From a checkpoint of a small contrastive image-text model: text encoder width 384, muon at rate 0.018.
Rows from block 4 of the image encoder of a small contrastive image-text model, named by matrix and row number. Rows with one number belong to one neuron. Each number is 128 + 32 x the weight over its row's rms, rounded and kept within 0 to 255. All counts start at 0. Numbers have three digits each.
After each neuron's rows are labels from the 100 images, of 14848, where the neuron reaches its largest size: "place" is the part of the image that holds the peak; "strongest on" is what is common among them. Only what is clearly more common there than usual is listed. The data: photos with spoken descriptions (Open Images, Localized Narratives). In brackets: how many of the 100, against the usual share in percent.
# gate: MLP gate (encoder.blocks.4.mlp.gate.weight, 480x160), inputs 80-159
# fc1: MLP up (encoder.blocks.4.mlp.fc1.weight, 480x160), inputs 80-159
# fc2: MLP down (encoder.blocks.4.mlp.fc2.weight, 160x480, transposed), outputs 80-159

gate.287:078159142164081094106137149122171144181135139112193149105126156165179118118148169153099143133093148139130148118233125065186146125148108135120084165146133048141130148137118113091114076126104117080127132136089101177074144203108129183106137125
fc1.287:140125137178105047135145105152155158156140096139174075121157136126121157107111173141150158179103106108163123113187105108166145130135121133092129173129139141122101133063097101112151122142128156081110197104110114121124186161130149166099206111
fc2.287:106035116101140085115120094115113077133127106125153122138123108125113060103141106127114174154164113154136133115068122151160185061130130122093120108133104166139089121127158079150150177111139145149085164121122091177131079111118182069113170113
place: middle left (27 vs 9.4)
strongest on: text has "standing" (52 vs 23); text has "wall" (51 vs 20); text has "holding" (37 vs 16.1); text has "man" (35 vs 12.2)

gate.208:041125148163086150132213120085101090122101132127134146159205099139151139138132129142193174102094141134146091110100163098166120083138096113139163063176131126116131070131126072117113190166169047160131113169156152169174142078117176123134145150
fc1.208:115115125163145140120107112203132114075087122121161132153114168104161091166174076152162113066179105130101143078151118126100087057092131132106109093103169121140157188094150086117137159179095145135143156090134163109146108136136190150116135067
fc2.208:141108133174102156115119128092104105084128195130130132114135215089099162148117099091106108146040120119099160136204122157180131097137199135124116154098145156136112103155143121137173143190165109179153087140110120164139114169118095147158131150
place: bottom left (32 vs 14.1)
strongest on: text has "trees" (69 vs 27.1); text has "sky" (66 vs 24.6); text has "grass" (35 vs 9.9); text has "road" (34 vs 7.7)

gate.434:111165164106153165124139136177125143154190126131129149072115154156154106145076168148166118120163107141129102080105170145151128113247127132164169094076185182144089069168166135142125130086108094097140166115093126124146096171116036129116091102
fc1.434:141187174121133137113085148134127118143131118132148113078104146111127086167103130152171122159140090130130103093142164155129132113155150124135165141065153128141088126165138117146093142120135093090102106139084084060125126161143082155133098096
fc2.434:191146162118110092084088135055103088120129168142113152160129136126208153155136165072143122086184147138104132130183111137137104057165117100126141128140113118125156144087106121161077085164122162131117131108109119146111114100148140110089128085
place: middle left (27 vs 9.4)
strongest on: text has "sky" (74 vs 24.6); text has "trees" (73 vs 27.1); text has "grass" (58 vs 9.9); text has "plants" (27 vs 10)

gate.436:132089109093172158133142146167104081091139095151100162178123159075108123138183119058144094088150095111163116080159148144183137180089139082126067070176183174113175145123121128104136097097163177121168078183130147080114140134120117109118175131
fc1.436:194074123093065135174160146135090136108171130109136092123150103168134126138111088101118195123071126072135107138138172084186106165135133152165045148132154167145141135106146062109034141153134111123112142133152163096103129123144146117088132112
fc2.436:156089170111137130123117141136110079160109142140142094164189171071133087115137108143136068101128142164066153101152168151163155120127137152134139141131124199137151159091079124145123097143124116106170128182168126094184148118121200125115125165
place: bottom centre (31 vs 9.4)
strongest on: text has "road" (38 vs 7.7); text has "vehicles" (26 vs 4.1)

gate.363:080154094052160176164144145133173144075167162166091165152122081065139088180045117106128067085136133111163118090097104099129048103167137088190151114016096163166174142178144116130114127132147119133097133084139117125185163136144097129164044157
fc1.363:091146135061128138160170145173168139055155176165121146140130121082130120158080126122136079085143165128186121120102089111120096136134134099171182105011088120154186163211155139128111089105139122097121111098154113137173175128156129118156096150
fc2.363:126138196145118107134094105191073118119152070184115146173166157099118101182152161135136181133102064053170129150165118112106044162164079173040181138132113148112102068129165109111121085146132018145099128112107162151162117132120119128180153115
place: top centre (30 vs 9.4)
strongest on: text has "table" (30 vs 13)

gate.248:109188149145096133132127154170153131117133130110181161116082129128041132139106144109161146146150145154119074158115142113100147120131129101194168113120156084146137080101173110176111126084149096099079138136155147090144103132117134135174111118
fc1.248:129088100175139155094189085091112140151097110124132112124092180101090106141111106087126169072112163138167082116141158140105173105063138083144176150110216088115140084122165125179136139143071152129076121180096155087100132135180134156191166144
fc2.248:170177094096101083159160142167161103208122112101080174195105128152161190112097155160114156164116111122124153155123158157167165147140144129147162193204117099172157100115105085130130147125084142057098154158128082128113161139198119066088106211
place: bottom centre (26 vs 9.4)
strongest on: text has "standing" (59 vs 23); text has "people" (50 vs 21.4)

gate.286:077096098100144123191172135156091122155183203160152157080100039073137113128142108156088115113139137107192167108151179196098186124105153181102145128090168106108100135110139140179106171107131092129112158111160119081133101113100168170139103114
fc1.286:183132116174116157088161096129167123139077129144183144089176151048123145168098151172133141129116160154088125152087164080125127118153123013172063055094150104149156069162150109116105086161141085076182136133108103161089179177184137104127152146
fc2.286:127102140158062150125119133138109152109166110136082124085186122108083156153133225119129125072114184109180133116195127130141158112119144118142108144129107121145140160091142125113120173156125106070102158081128070162139094148136137135060106087
place: centre (37 vs 6.2)
strongest on: text has "man" (50 vs 12.2); text has "wearing" (46 vs 12.4)

gate.276:115112123134179107116093144147153054068171184159099113077141114177106166144125164160069192183085125158206126113130117151100102137159137095110090144129148115110132066116079112106098168097172150137174150082139124123167144066123150061079124114
fc1.276:130120154137156120122104149145134071073160173129113099079151120167138160152080184144040200175049119118198164143131144133148106153161122143111127142141144144123101121099075091073069145099182158122155143101134136105182164036129159099085122134
fc2.276:091101141135108078096220103125177089191134111094134137122158112133172122111128114094103080132124119089142066100168160116112133138151112108110095112176114082092117152104113152116219110150172163125177110143174144106115096162116052113130116108
place: bottom left (34 vs 14.1); bottom centre (33 vs 9.4)
strongest on: text has "standing" (51 vs 23); text has "people" (44 vs 21.4); text has "persons" (27 vs 9.3); text has "grass" (27 vs 9.9)

gate.53:118082127119098101098171144140111139092140156143201125129174118152179188139157094108144095092119166152176127100071159088089100117128160094134172128116096169139132149192168142204074133092141145139117085147128148139093115114089097115153147160
fc1.53:137114090092167170147191175145093129118120131114142119083156174124182089147162116121192061099148140138143118106115146090104140107124136093127132116108148130120135137129192165201128090106141150150174168173163154162043132145114112091164103083
fc2.53:105136149076159099100157120095104125150149091142166154110174084147076130124153137152146114115086136091083110221129131103172152128113140180124124114133177147176103166143141150143097125122136110099056160148187140165127134153167097136042138201
place: bottom centre (42 vs 9.4)
strongest on: text has "sitting" (55 vs 14.9); text has "table" (54 vs 13); text has "people" (46 vs 21.4); text has "chairs" (36 vs 6.9)

gate.368:095142039161117113136159126063096108097153141099164101131113115121132160126121123160120132138083161142104163120167154080167138111158116119140110098160125121195115169156188118151089139183112166127122123106202144121150139147095169130134174161
fc1.368:135133124066133087098153146117151174115122166138122118112140144155171065080144039188156164153132128098153146158080130122139147170146116106110185110089173077100154087140102163101047141121128147083135107176122149131135159142115099142151176097
fc2.368:128135063066088155087106091066141073125132156149113131112209099138139079058129100060105144203125123116154123116096147147156166123181145172107126136180136160151103155141152104159140106163099119108141088113085109138159107082111155123127105132
place: bottom centre (29 vs 9.4)
strongest on: text has "table" (39 vs 13)

gate.90:099135179141060169155138101145131168112162096091121123102128159149141134141148111143130115123088124080152074133108142113100168125081101115084179117132117092119106070112162071107123195140167114159128108102185116055133124077155142128144148148
fc1.90:127118130137111219153106158117088070066118108084122135143136161162136116088091086121103127139106095111115092142113109127131137162083092132075175107137110108121118066141170057092113187111137119161127141110198076041141129106154148197159152138
fc2.90:158077105131087104125148081130144136112156150102164134082138159130211122147117121099109143123175107189073095207130142144124118137119118101142088100087104097098106065147145115122083130115120127066120117110135183128111116081100182170157139147
place: bottom centre (36 vs 9.4)
strongest on: text has "man" (44 vs 12.2); text has "wearing" (40 vs 12.4)

gate.414:155102103103142109123136176132129119095165141161071114137113104125116159191131143122077104169160101164102169163119098102129132155115114127119057070150187092104134122115121095177140157081134180139110113137099150098150184123131140107072123107
fc1.414:130115098079118082110174117127138156063183190145105084196111111085118128188141115134103161160136117116146136121169107132099135147135133132198068136127229069112178115139110112121115128099136146118159118138142101120188190103143126093098150100
fc2.414:142141131036127108150200157086170109097131093125093107141143097111129127108116115134153096148094144142128169118149138139110094136128083089104125177192150138112230138152116117092183101131164166167202126105127115093111107172094044122085089231
place: bottom left (43 vs 14.1); bottom right (34 vs 14.1)
strongest on: text has "people" (50 vs 21.4); text has "buildings" (28 vs 10.9)

gate.337:127159128113117128081094104162119059147141165118199137117143150097110096092145136178144158131082137078113161167092173094134158059164151137137090109118138139186132145171144159088100094161183116111119129163116125098105174085090149132094152180
fc1.337:178149097181121120117136149112120161109134124101134147092109124122087096067110103163127097199128102145142110108121133069162113166150108087087091177168129145109115115134179114135136174171124131099116110113102195152079175149137124139145184167
fc2.337:154154133130134136137125100108111083073169097149132122134155081129147183110120111107164180100182182094106145111115140129175160129130181162112104135180116078159066122145130100120142119068072079203112186105105126167090138074118112129161139090
place: bottom left (36 vs 14.1)
strongest on: text has "road" (28 vs 7.7)

gate.299:139144177151063142111194106117155125117112139100142147169110111102133096090139057107084115105122114136127172177159068110151131162157130129123163148074097124108154118114155172120113135087143130120129125085218140145117105126125125153061093101
fc1.299:157111107102102108171101142103129158118170151105144162101125097159091095122091121140116156145059185119074140143107113085121156140193117098127134223172129066100131136077131129152157135101154124143067125090118132138065144096066109101146066135
fc2.299:086186093150118113105171083119114102151087169122151115138127153131188135120139131141130133068189167125117143127163174101110075160095181134095109157109122185098107159123169171099111061090160102122150122110088121141183106070128063094117093110
place: centre (27 vs 6.2)
strongest on: text has "holding" (40 vs 16.1); text has "man" (32 vs 12.2)

gate.206:118042166141119081122157125070111112133183136144132113110128162145132084134174085095121097151177178159099114170125135137137197106105113107147119126091156153150114144105133121170116130135126125144133140139112109151144078104132130177090149113
fc1.206:133103151112091104152135116124200098145193109127115029159138135139150100128109105119172086184134123172113173137121119135143168078145151118168127177087176109109134182122137053137118110152141125143162156156131043159186114104126092187096172146
fc2.206:112123128103087077146157158099171128129181110107255137088112028071125154104131129147123133134068122118167131125127089096158105132128098121140150122133135100103112123095134140183146119150135144169121083148160122103183081114108159162121130124
place: middle right (25 vs 9.4)
strongest on: text has "standing" (49 vs 23)

gate.63:121149119093078135255110175108130140106130096230071174107090129106156139128150116124147099169135091124090128107083106157152110110105107156130077124097106092119130115118124103147148131135129098144153126139077135148098157168158129129117182138
fc1.63:138115135222164136011161102157124130153104158046160053182163153152102116144117095145120149100140160154140131144150143110117147152163122092124164126154185152128142124144123143099072117100129149089115119096210124105164124128083135146133084130
fc2.63:103093158084152133163138118113134149142144124127177103045117100123135129149100146145159175123112172143020146150140107170144106131134123140170165128123101148123132081106106123117096167107168122132157166116114048052103149082116141146091174100
place: top left (34 vs 14.1)
strongest on: text has "table" (33 vs 13)

gate.339:180123126110080105145122123164134217153154137163127146116125199159113099094125125103163083110181104157113124127156132210064136191063133108133175182104142129169162149107080106128106137162062149069159155150151124133138213154212119139094105142
fc1.339:160111115140042094150129123177162186152158128152092185123099169152092110092090117111136120088162112139155098124140147167084154150093106084131150175085218141149140165114030094139110150147083162076167146156191140088136158156164104118102129181
fc2.339:111129144061115117101135129149187134137153121141126115188103089083175087116188106132140202145101122155165087121107140131133109131156119213175150132127108122133149128184139108165149159147146140127149124144155190162133127108134135069120158118
place: bottom left (56 vs 14.1)
strongest on: text has "standing" (51 vs 23); text has "people" (43 vs 21.4); text has "wall" (41 vs 20)

gate.207:172124088115175140118130052128103100083117144140174110134189080139130168135142117143074128132126142152065199129140095128149194129120167100168102123146143127104106149208139176152116121109131109115107122158089209154110119137171146125087132153
fc1.207:107151131157094119071125084098126101133160106146185123134062087146127130149107140141117091144125087096105160152174090102109200112139162151095051151124128151165131102149169131118213169123165117158141135136136187154134129087059150153089110110
fc2.207:170156153078096104144178120130121138108150161132138123131116069136135098093145115063087147108108128069103163168083108071159224182130112175118178105143096141174107170130172152145167102175107137095096117102077095132110141073172100146116087163
place: middle right (28 vs 9.4)
strongest on: text has "standing" (60 vs 23); text has "two" (29 vs 11.1); text has "wearing" (29 vs 12.4)

gate.285:148098149121099118109081159129119071113110126128097116165106147211162163126195136116112106140076164084142117102119119126137101098137139105171097171136108132137136176053090157125137132145097109153149082143167084149156143203090129098075102118
fc1.285:171118101099136153150178180076053095115121154091126132101108120196097086116154136083167081134088157110159085116143103176138158106131166096098104206104145121130120149139137104143152123129080124169165092166124101142119065168115126130083103123
fc2.285:145142131122169111194120084128128161143110174130138154122097127174174146173108175141120127139103202080076082106123111100142126188151182118154134151192112154177082133093079135136127078141136088190128102126159160136147114169096105080177140096
place: top centre (39 vs 9.4)
strongest on: text has "sky" (51 vs 24.6)

gate.300:181146165174139127126107144108091139177160144103170142095094131156108097075145090124123153123084136135075123100129116131115156160129126178130080183106177083157158142063159092123182073074134126123120082096165084091102138093145124136119162139
fc1.300:146146141096068080153087108108154152128090123162137132112119129112157087149131091085107116126180175108101120158100095146096100161086121071152127131166151134128139107147165126080130153131105115079122076148081150132230146135141100084143137118
fc2.300:139109083187086121174099097091167089166097143084139078105164123135195129082116160116124116094093121127118152137183153112106113143165102139130122135149112135183110174082156134101166058061085120114131102076129085091148142099142114119127179172
place: centre (32 vs 6.2)
strongest on: text has "wearing" (39 vs 12.4); text has "man" (38 vs 12.2)

gate.101:092141134115125166189149168112130118124091143085069121146149173164085149115133076134119125125112115158118125091123150032208144136109097123121134130214085134135095124147126140136109142120110080179108083110151122131121100159086174127103087148
fc1.101:157121117069099129225102129071132165130114134066075170140146188153134143097128075150116092109140119093124117104125127016175108130104131126091157110168109132187088148176150116131054116112126082171136099071178116129142120174112170140108114164
fc2.101:181099120134150151141130157056129125102117061144178124143130188127163131141161136084178141116124177154091136062193174133154094074155129096105134127147136084096169072106084114140171156223110109145131143103116094143186093144126134132119113151
place: top left (42 vs 14.1); top right (41 vs 14.1)
strongest on: text has "sky" (79 vs 24.6); text has "trees" (75 vs 27.1)

gate.255:167073130089170098201189069218134127156110074143150085134143129115077122103091174109107171080107101130175139166100121131190118063139126141114155074100159121140071085132140099145078165135161152110207180136164111123139143113091104116089164131
fc1.255:104149155099098168165082201096101194126101062053169142102117087145148177142101140141108104088195134149130089140107096100082119128092166047120110130123085114094116188161183136141123103142116135133139165137133138170112133134155146137122190119
fc2.255:104139079127110172130066118078067100117093135107089131141151179103079138176136102193152113108139132054131142149077079145088157167201167189153155132077152145117117190113174176133106115140120129207128162180071149102144126050123129113138130066
place: bottom right (42 vs 14.1)
strongest on: text has "people" (45 vs 21.4)

gate.468:144091156123090124136125141150120153138125150168044116055127083199120113151129121114163119060147198147050115167132144115092113118146136100152160142143106179159101108140108137162122182111144119063099124084115149090119120181083060150187131161
fc1.468:123153113117142134076080078060081139090137157121156101172133110109123137095122158143089104183086100144165183116159145151116164100081124092119137081115111040086143166117145113113179136110118153196180142135113097106095158176156174126065094143
fc2.468:193103110168166141155059106114103149151124122120092121158159099120111137147116099163112102177115154131110135107126226121144151155092131099117149162135166160080114170105035106118141113086195125153159166142119158131109142138115117115130131092
place: top centre (40 vs 9.4); top left (32 vs 14.1)
strongest on: text has "sitting" (35 vs 14.9); text has "front" (28 vs 11.5)

gate.270:084158112130125166108126137143145151137130072169181179156138134161196152148130138135067153081175113076111163156127160062183158153107157122121116155115151068145087133146148137178106111112109205135158129144141154144178103104157104114127150110
fc1.270:137133141109151130101068096175147128146115070126143148133157121130125164180188191146114101127152079084098184122094101082163076104105183101183108121102088054153178178086163102126188105147123111129187160115103145141151118128107143131149160090
fc2.270:206198151141115146177140161129071131134124085120145138153134083151172171130126142155113169079134066070110130153149103158144092110188131119098131018127123116069124142119160109142097098172120085107138076133130140146139121143110156183118105122
place: top centre (41 vs 9.4)
strongest on: text has "wearing" (44 vs 12.4); text has "smiling" (36 vs 3.8); text has "woman" (34 vs 9); text has "man" (34 vs 12.2)

gate.79:147144179199091133083162066087134115171128173151113118118115093133126175159185146098135152132088145129096081148136149089106093160128093163140074099105170108122122141104067104170217093130118125191104120126160122128035085187050142112128131114
fc1.79:090199101152098126141091098159139123137100053128135143110164125108185158125105138117152125159131110139113176080087140076133132171119222145160144099115149111168164163082133088125068140144116102169102084148093120142183162093106147149130169157
fc2.79:136153123120080083113088156159156141094191166113158068129140112162090174153207169209173120101185120084131108109145194155144141122076063088175123120129145188132112117117126127102144115135107076180123105205113144101157096110140162171088153118
place: bottom left (44 vs 14.1); bottom right (34 vs 14.1)
strongest on: text has "trees" (64 vs 27.1); text has "grass" (60 vs 9.9); text has "sky" (50 vs 24.6); text has "ground" (35 vs 7.5)

gate.306:162109136145121103128134185036082145159096106072110111074101110140101193138133129146129128133185157133162132156131111145124124157102127147108084044113060121110127167084189096148170190130100160119155074153109145142103144137111181124109117070
fc1.306:128111116172134056093116132137144098142093119172040138187133135152221124085096133099190131141083142142184116120080155110124134121189136159105154143137149102122133120159082120103110107150105204144132112118157110132125149137134081060166111178
fc2.306:112127110126095109107143140090226132138184084086122100131078114138109077135114160088108132133084088115142162140158094104132151149130113096116141110097066125121131156107173119184105163131142091218129119200113150147123134118130113099119189114
place: middle left (34 vs 9.4)
strongest on: text has "wall" (50 vs 20)

gate.399:131106203080160095134141121106126112125135152128081128104143108186136098133108158109123136128165109030136127125104154092167171180092123151151108078086165071175141093096109142102098154142130103104162117084154128156167199140142114167087161101
fc1.399:162156110244066159073148117116166102136144113124122179048220114124101147143091140174122141178081138117115125131160113128104146133113140108150189173181098062151127147121170111138169131108115126167115138123126173115078077191141107117123120131
fc2.399:105176080096146173103124097100135090154103140146088142095156103128082099140178154152118135143094141141105089162123110184082176124114127190142163073099036060179083116129170120105092139162123053156118146144129150114092132168148107033161131133
place: bottom right (34 vs 14.1)
strongest on: text has "road" (37 vs 7.7); text has "buildings" (30 vs 10.9)

gate.16:119125165144122075111139093128172099061102137142126214126106093114151129149116120129101151160133140086105158135079164197114155124129116111132142113107134173089134191183106153102147164126131125129153198194104137140148195125125132119086128111
fc1.16:181107104187102106061129148145130091146149121165156141121099101135143100193105065090070157180137136143148106188162125149114075144064136148155120137144150110111119142178110140097132197144128108122159158120094106080136156109159127059134124139
fc2.16:128120152048097098104152093130183125102157135096125142150091140162206137121142170081071104165111118133100144115168116101150134129137049152113122147201101134112135177096075145120203123183157141196094189129140098080147139093128051151096114122
place: bottom right (43 vs 14.1); bottom left (39 vs 14.1)
strongest on: text has "trees" (57 vs 27.1); text has "grass" (38 vs 9.9)

gate.396:132144128113164114126142118139138167118167163105141091120145159154102139133236163082148067142089221177169160090112119107152168077130136152074139106169042147110130148123192125135160094115117098127130143105184150106102119107105139139187148110
fc1.396:174105147116192173147067112137145198087207134100103116148156182112111148127128143096111072150091169141152140129149112158182128045116144156118175148139103129104110075133153053139135124154160104115067150137143090136158138105099192149132145147
fc2.396:123121069146162150190156128084125115165047163155137141086125140152169098159183162152134119103121112086141058114117078111115088191110126098152160121151155111121114156113145151165125127150094136126136182170090090117094121089161163149156130142
place: top right (56 vs 14.1); top left (33 vs 14.1)
strongest on: text has "sky" (90 vs 24.6); text has "trees" (58 vs 27.1); text has "buildings" (32 vs 10.9)

gate.130:149125139116126178099158117130130144177151142084147108119144182124154130053123052148139158120135110159128118079061157144115067123125128163123123095114106078129138156124173153111132111120084113113107161123109036144146169112141119178116092124
fc1.130:130103137122163211142124146097106161091160099082134140144138135108105161065121085165126102165129091126146116151097153128134000138139094165211068094162104146128137142155133138128095141113103103088124158113121036115141150094117156083138143097
fc2.130:176154149110145120109108163089094131147119144144205156166116151128122163172117163110140132099099134108063138139076134169135134123204099082121128090121125107176160121100131154148090129119148183144133158143123170124096109133080098021129116114
place: middle left (62 vs 9.4)
strongest on: text has "standing" (47 vs 23)

gate.153:145126130062117108106197097084153137140144188190092113092128141131138114102104075136217142098137139095178121115113138129210117109144151160124126133135167121145201094119138162110116113107075133100130169113197093156150184128139140094140125096
fc1.153:106106137185147132149079130157118117131131097068110161158111108138124168128157162115089119152129131134094131130146123118055135144071114136141127138110119141125058143106116112127149140137193130125123120177014176098104047149111170137135135181
fc2.153:076134120121159130088078155121130143097136113121095123125132124168154135092128153141107091143151128160128161132111113108127144166074115130150162139110153086084081140129116073129139154120157123193104180142122047128112113154172057127093077099
place: bottom left (37 vs 14.1)
strongest on: text has "road" (25 vs 7.7)

gate.108:162153116157130111111122148137135131127119104113126228110123158202134120153135187182157170071109099094140115085126121132097125099119065126092169120155140169107149114153124120163149154117142096103118105148061180095134124089185116067139091085
fc1.108:088124053118101123150077147103174070072151190119134137163165058140157163108037141137109145123200069149108180145127106120151114149115125143149081132214136131139138167082104125115167141114138145115127166081209107143132123162101104129131113149
fc2.108:154162106111146150138131147111108066085137120116114149099105135055086135062074148147136054136104164152141137119140099123109104134097080130129146160089154179078094111115127116141107116169134145141223131169139114151150082185092093128147105096
place: bottom centre (29 vs 9.4)
strongest on: text has "holding" (35 vs 16.1)

gate.288:118100099083085138106147143132150088140155178124159184139120121108086139195167159108148120151150134114142223094092056104137077095149204141082130106051115101120143096146107114094185155157176131119157158139132147150054059129090173145103126137
fc1.288:127153172146126093141174164121146127113111160125090082121131125126131083177129101100128111124107123215122126156117157077181160126081190076131073155069161140063119173110200119174150118084061164131131185113114139135190144104148165144182119104
fc2.288:205120066141150149152125127089108148150073087139121145215138103149094190196137149125141197125135123132113169117151139152184069121117110098145153100095093131176151097128107123129062152153163117119148111179174162190106138120170127117113156117
place: top right (38 vs 14.1)
strongest on: text has "people" (72 vs 21.4); text has "standing" (55 vs 23); text has "sitting" (44 vs 14.9); text has "group" (33 vs 6.6)

gate.409:091143071117116145090254151162170115128121174107107103169148143128167119092115160146084091141187162195153111150133138095142082165171131134064101136109188092093074115107141176136143094141109116123138144098131153107126138132124183121109187094
fc1.409:107116074101143139118220117157168096111141163140169121191081101155154122134114151140072095145168131190126117125124197107129083188199153132119136135144157076080070138136146143098135151092106122150100142118125178159096141143127134139078177108
fc2.409:084125081129093124109134151127099141082143116124079145094182050131172112103139104094096208169073177050120131153100121138148091208081092093092149125142135115141109145148101171073123151101166081109152154132118167123113136131109120183139137151
place: bottom left (36 vs 14.1); bottom centre (25 vs 9.4)
strongest on: text has "table" (38 vs 13)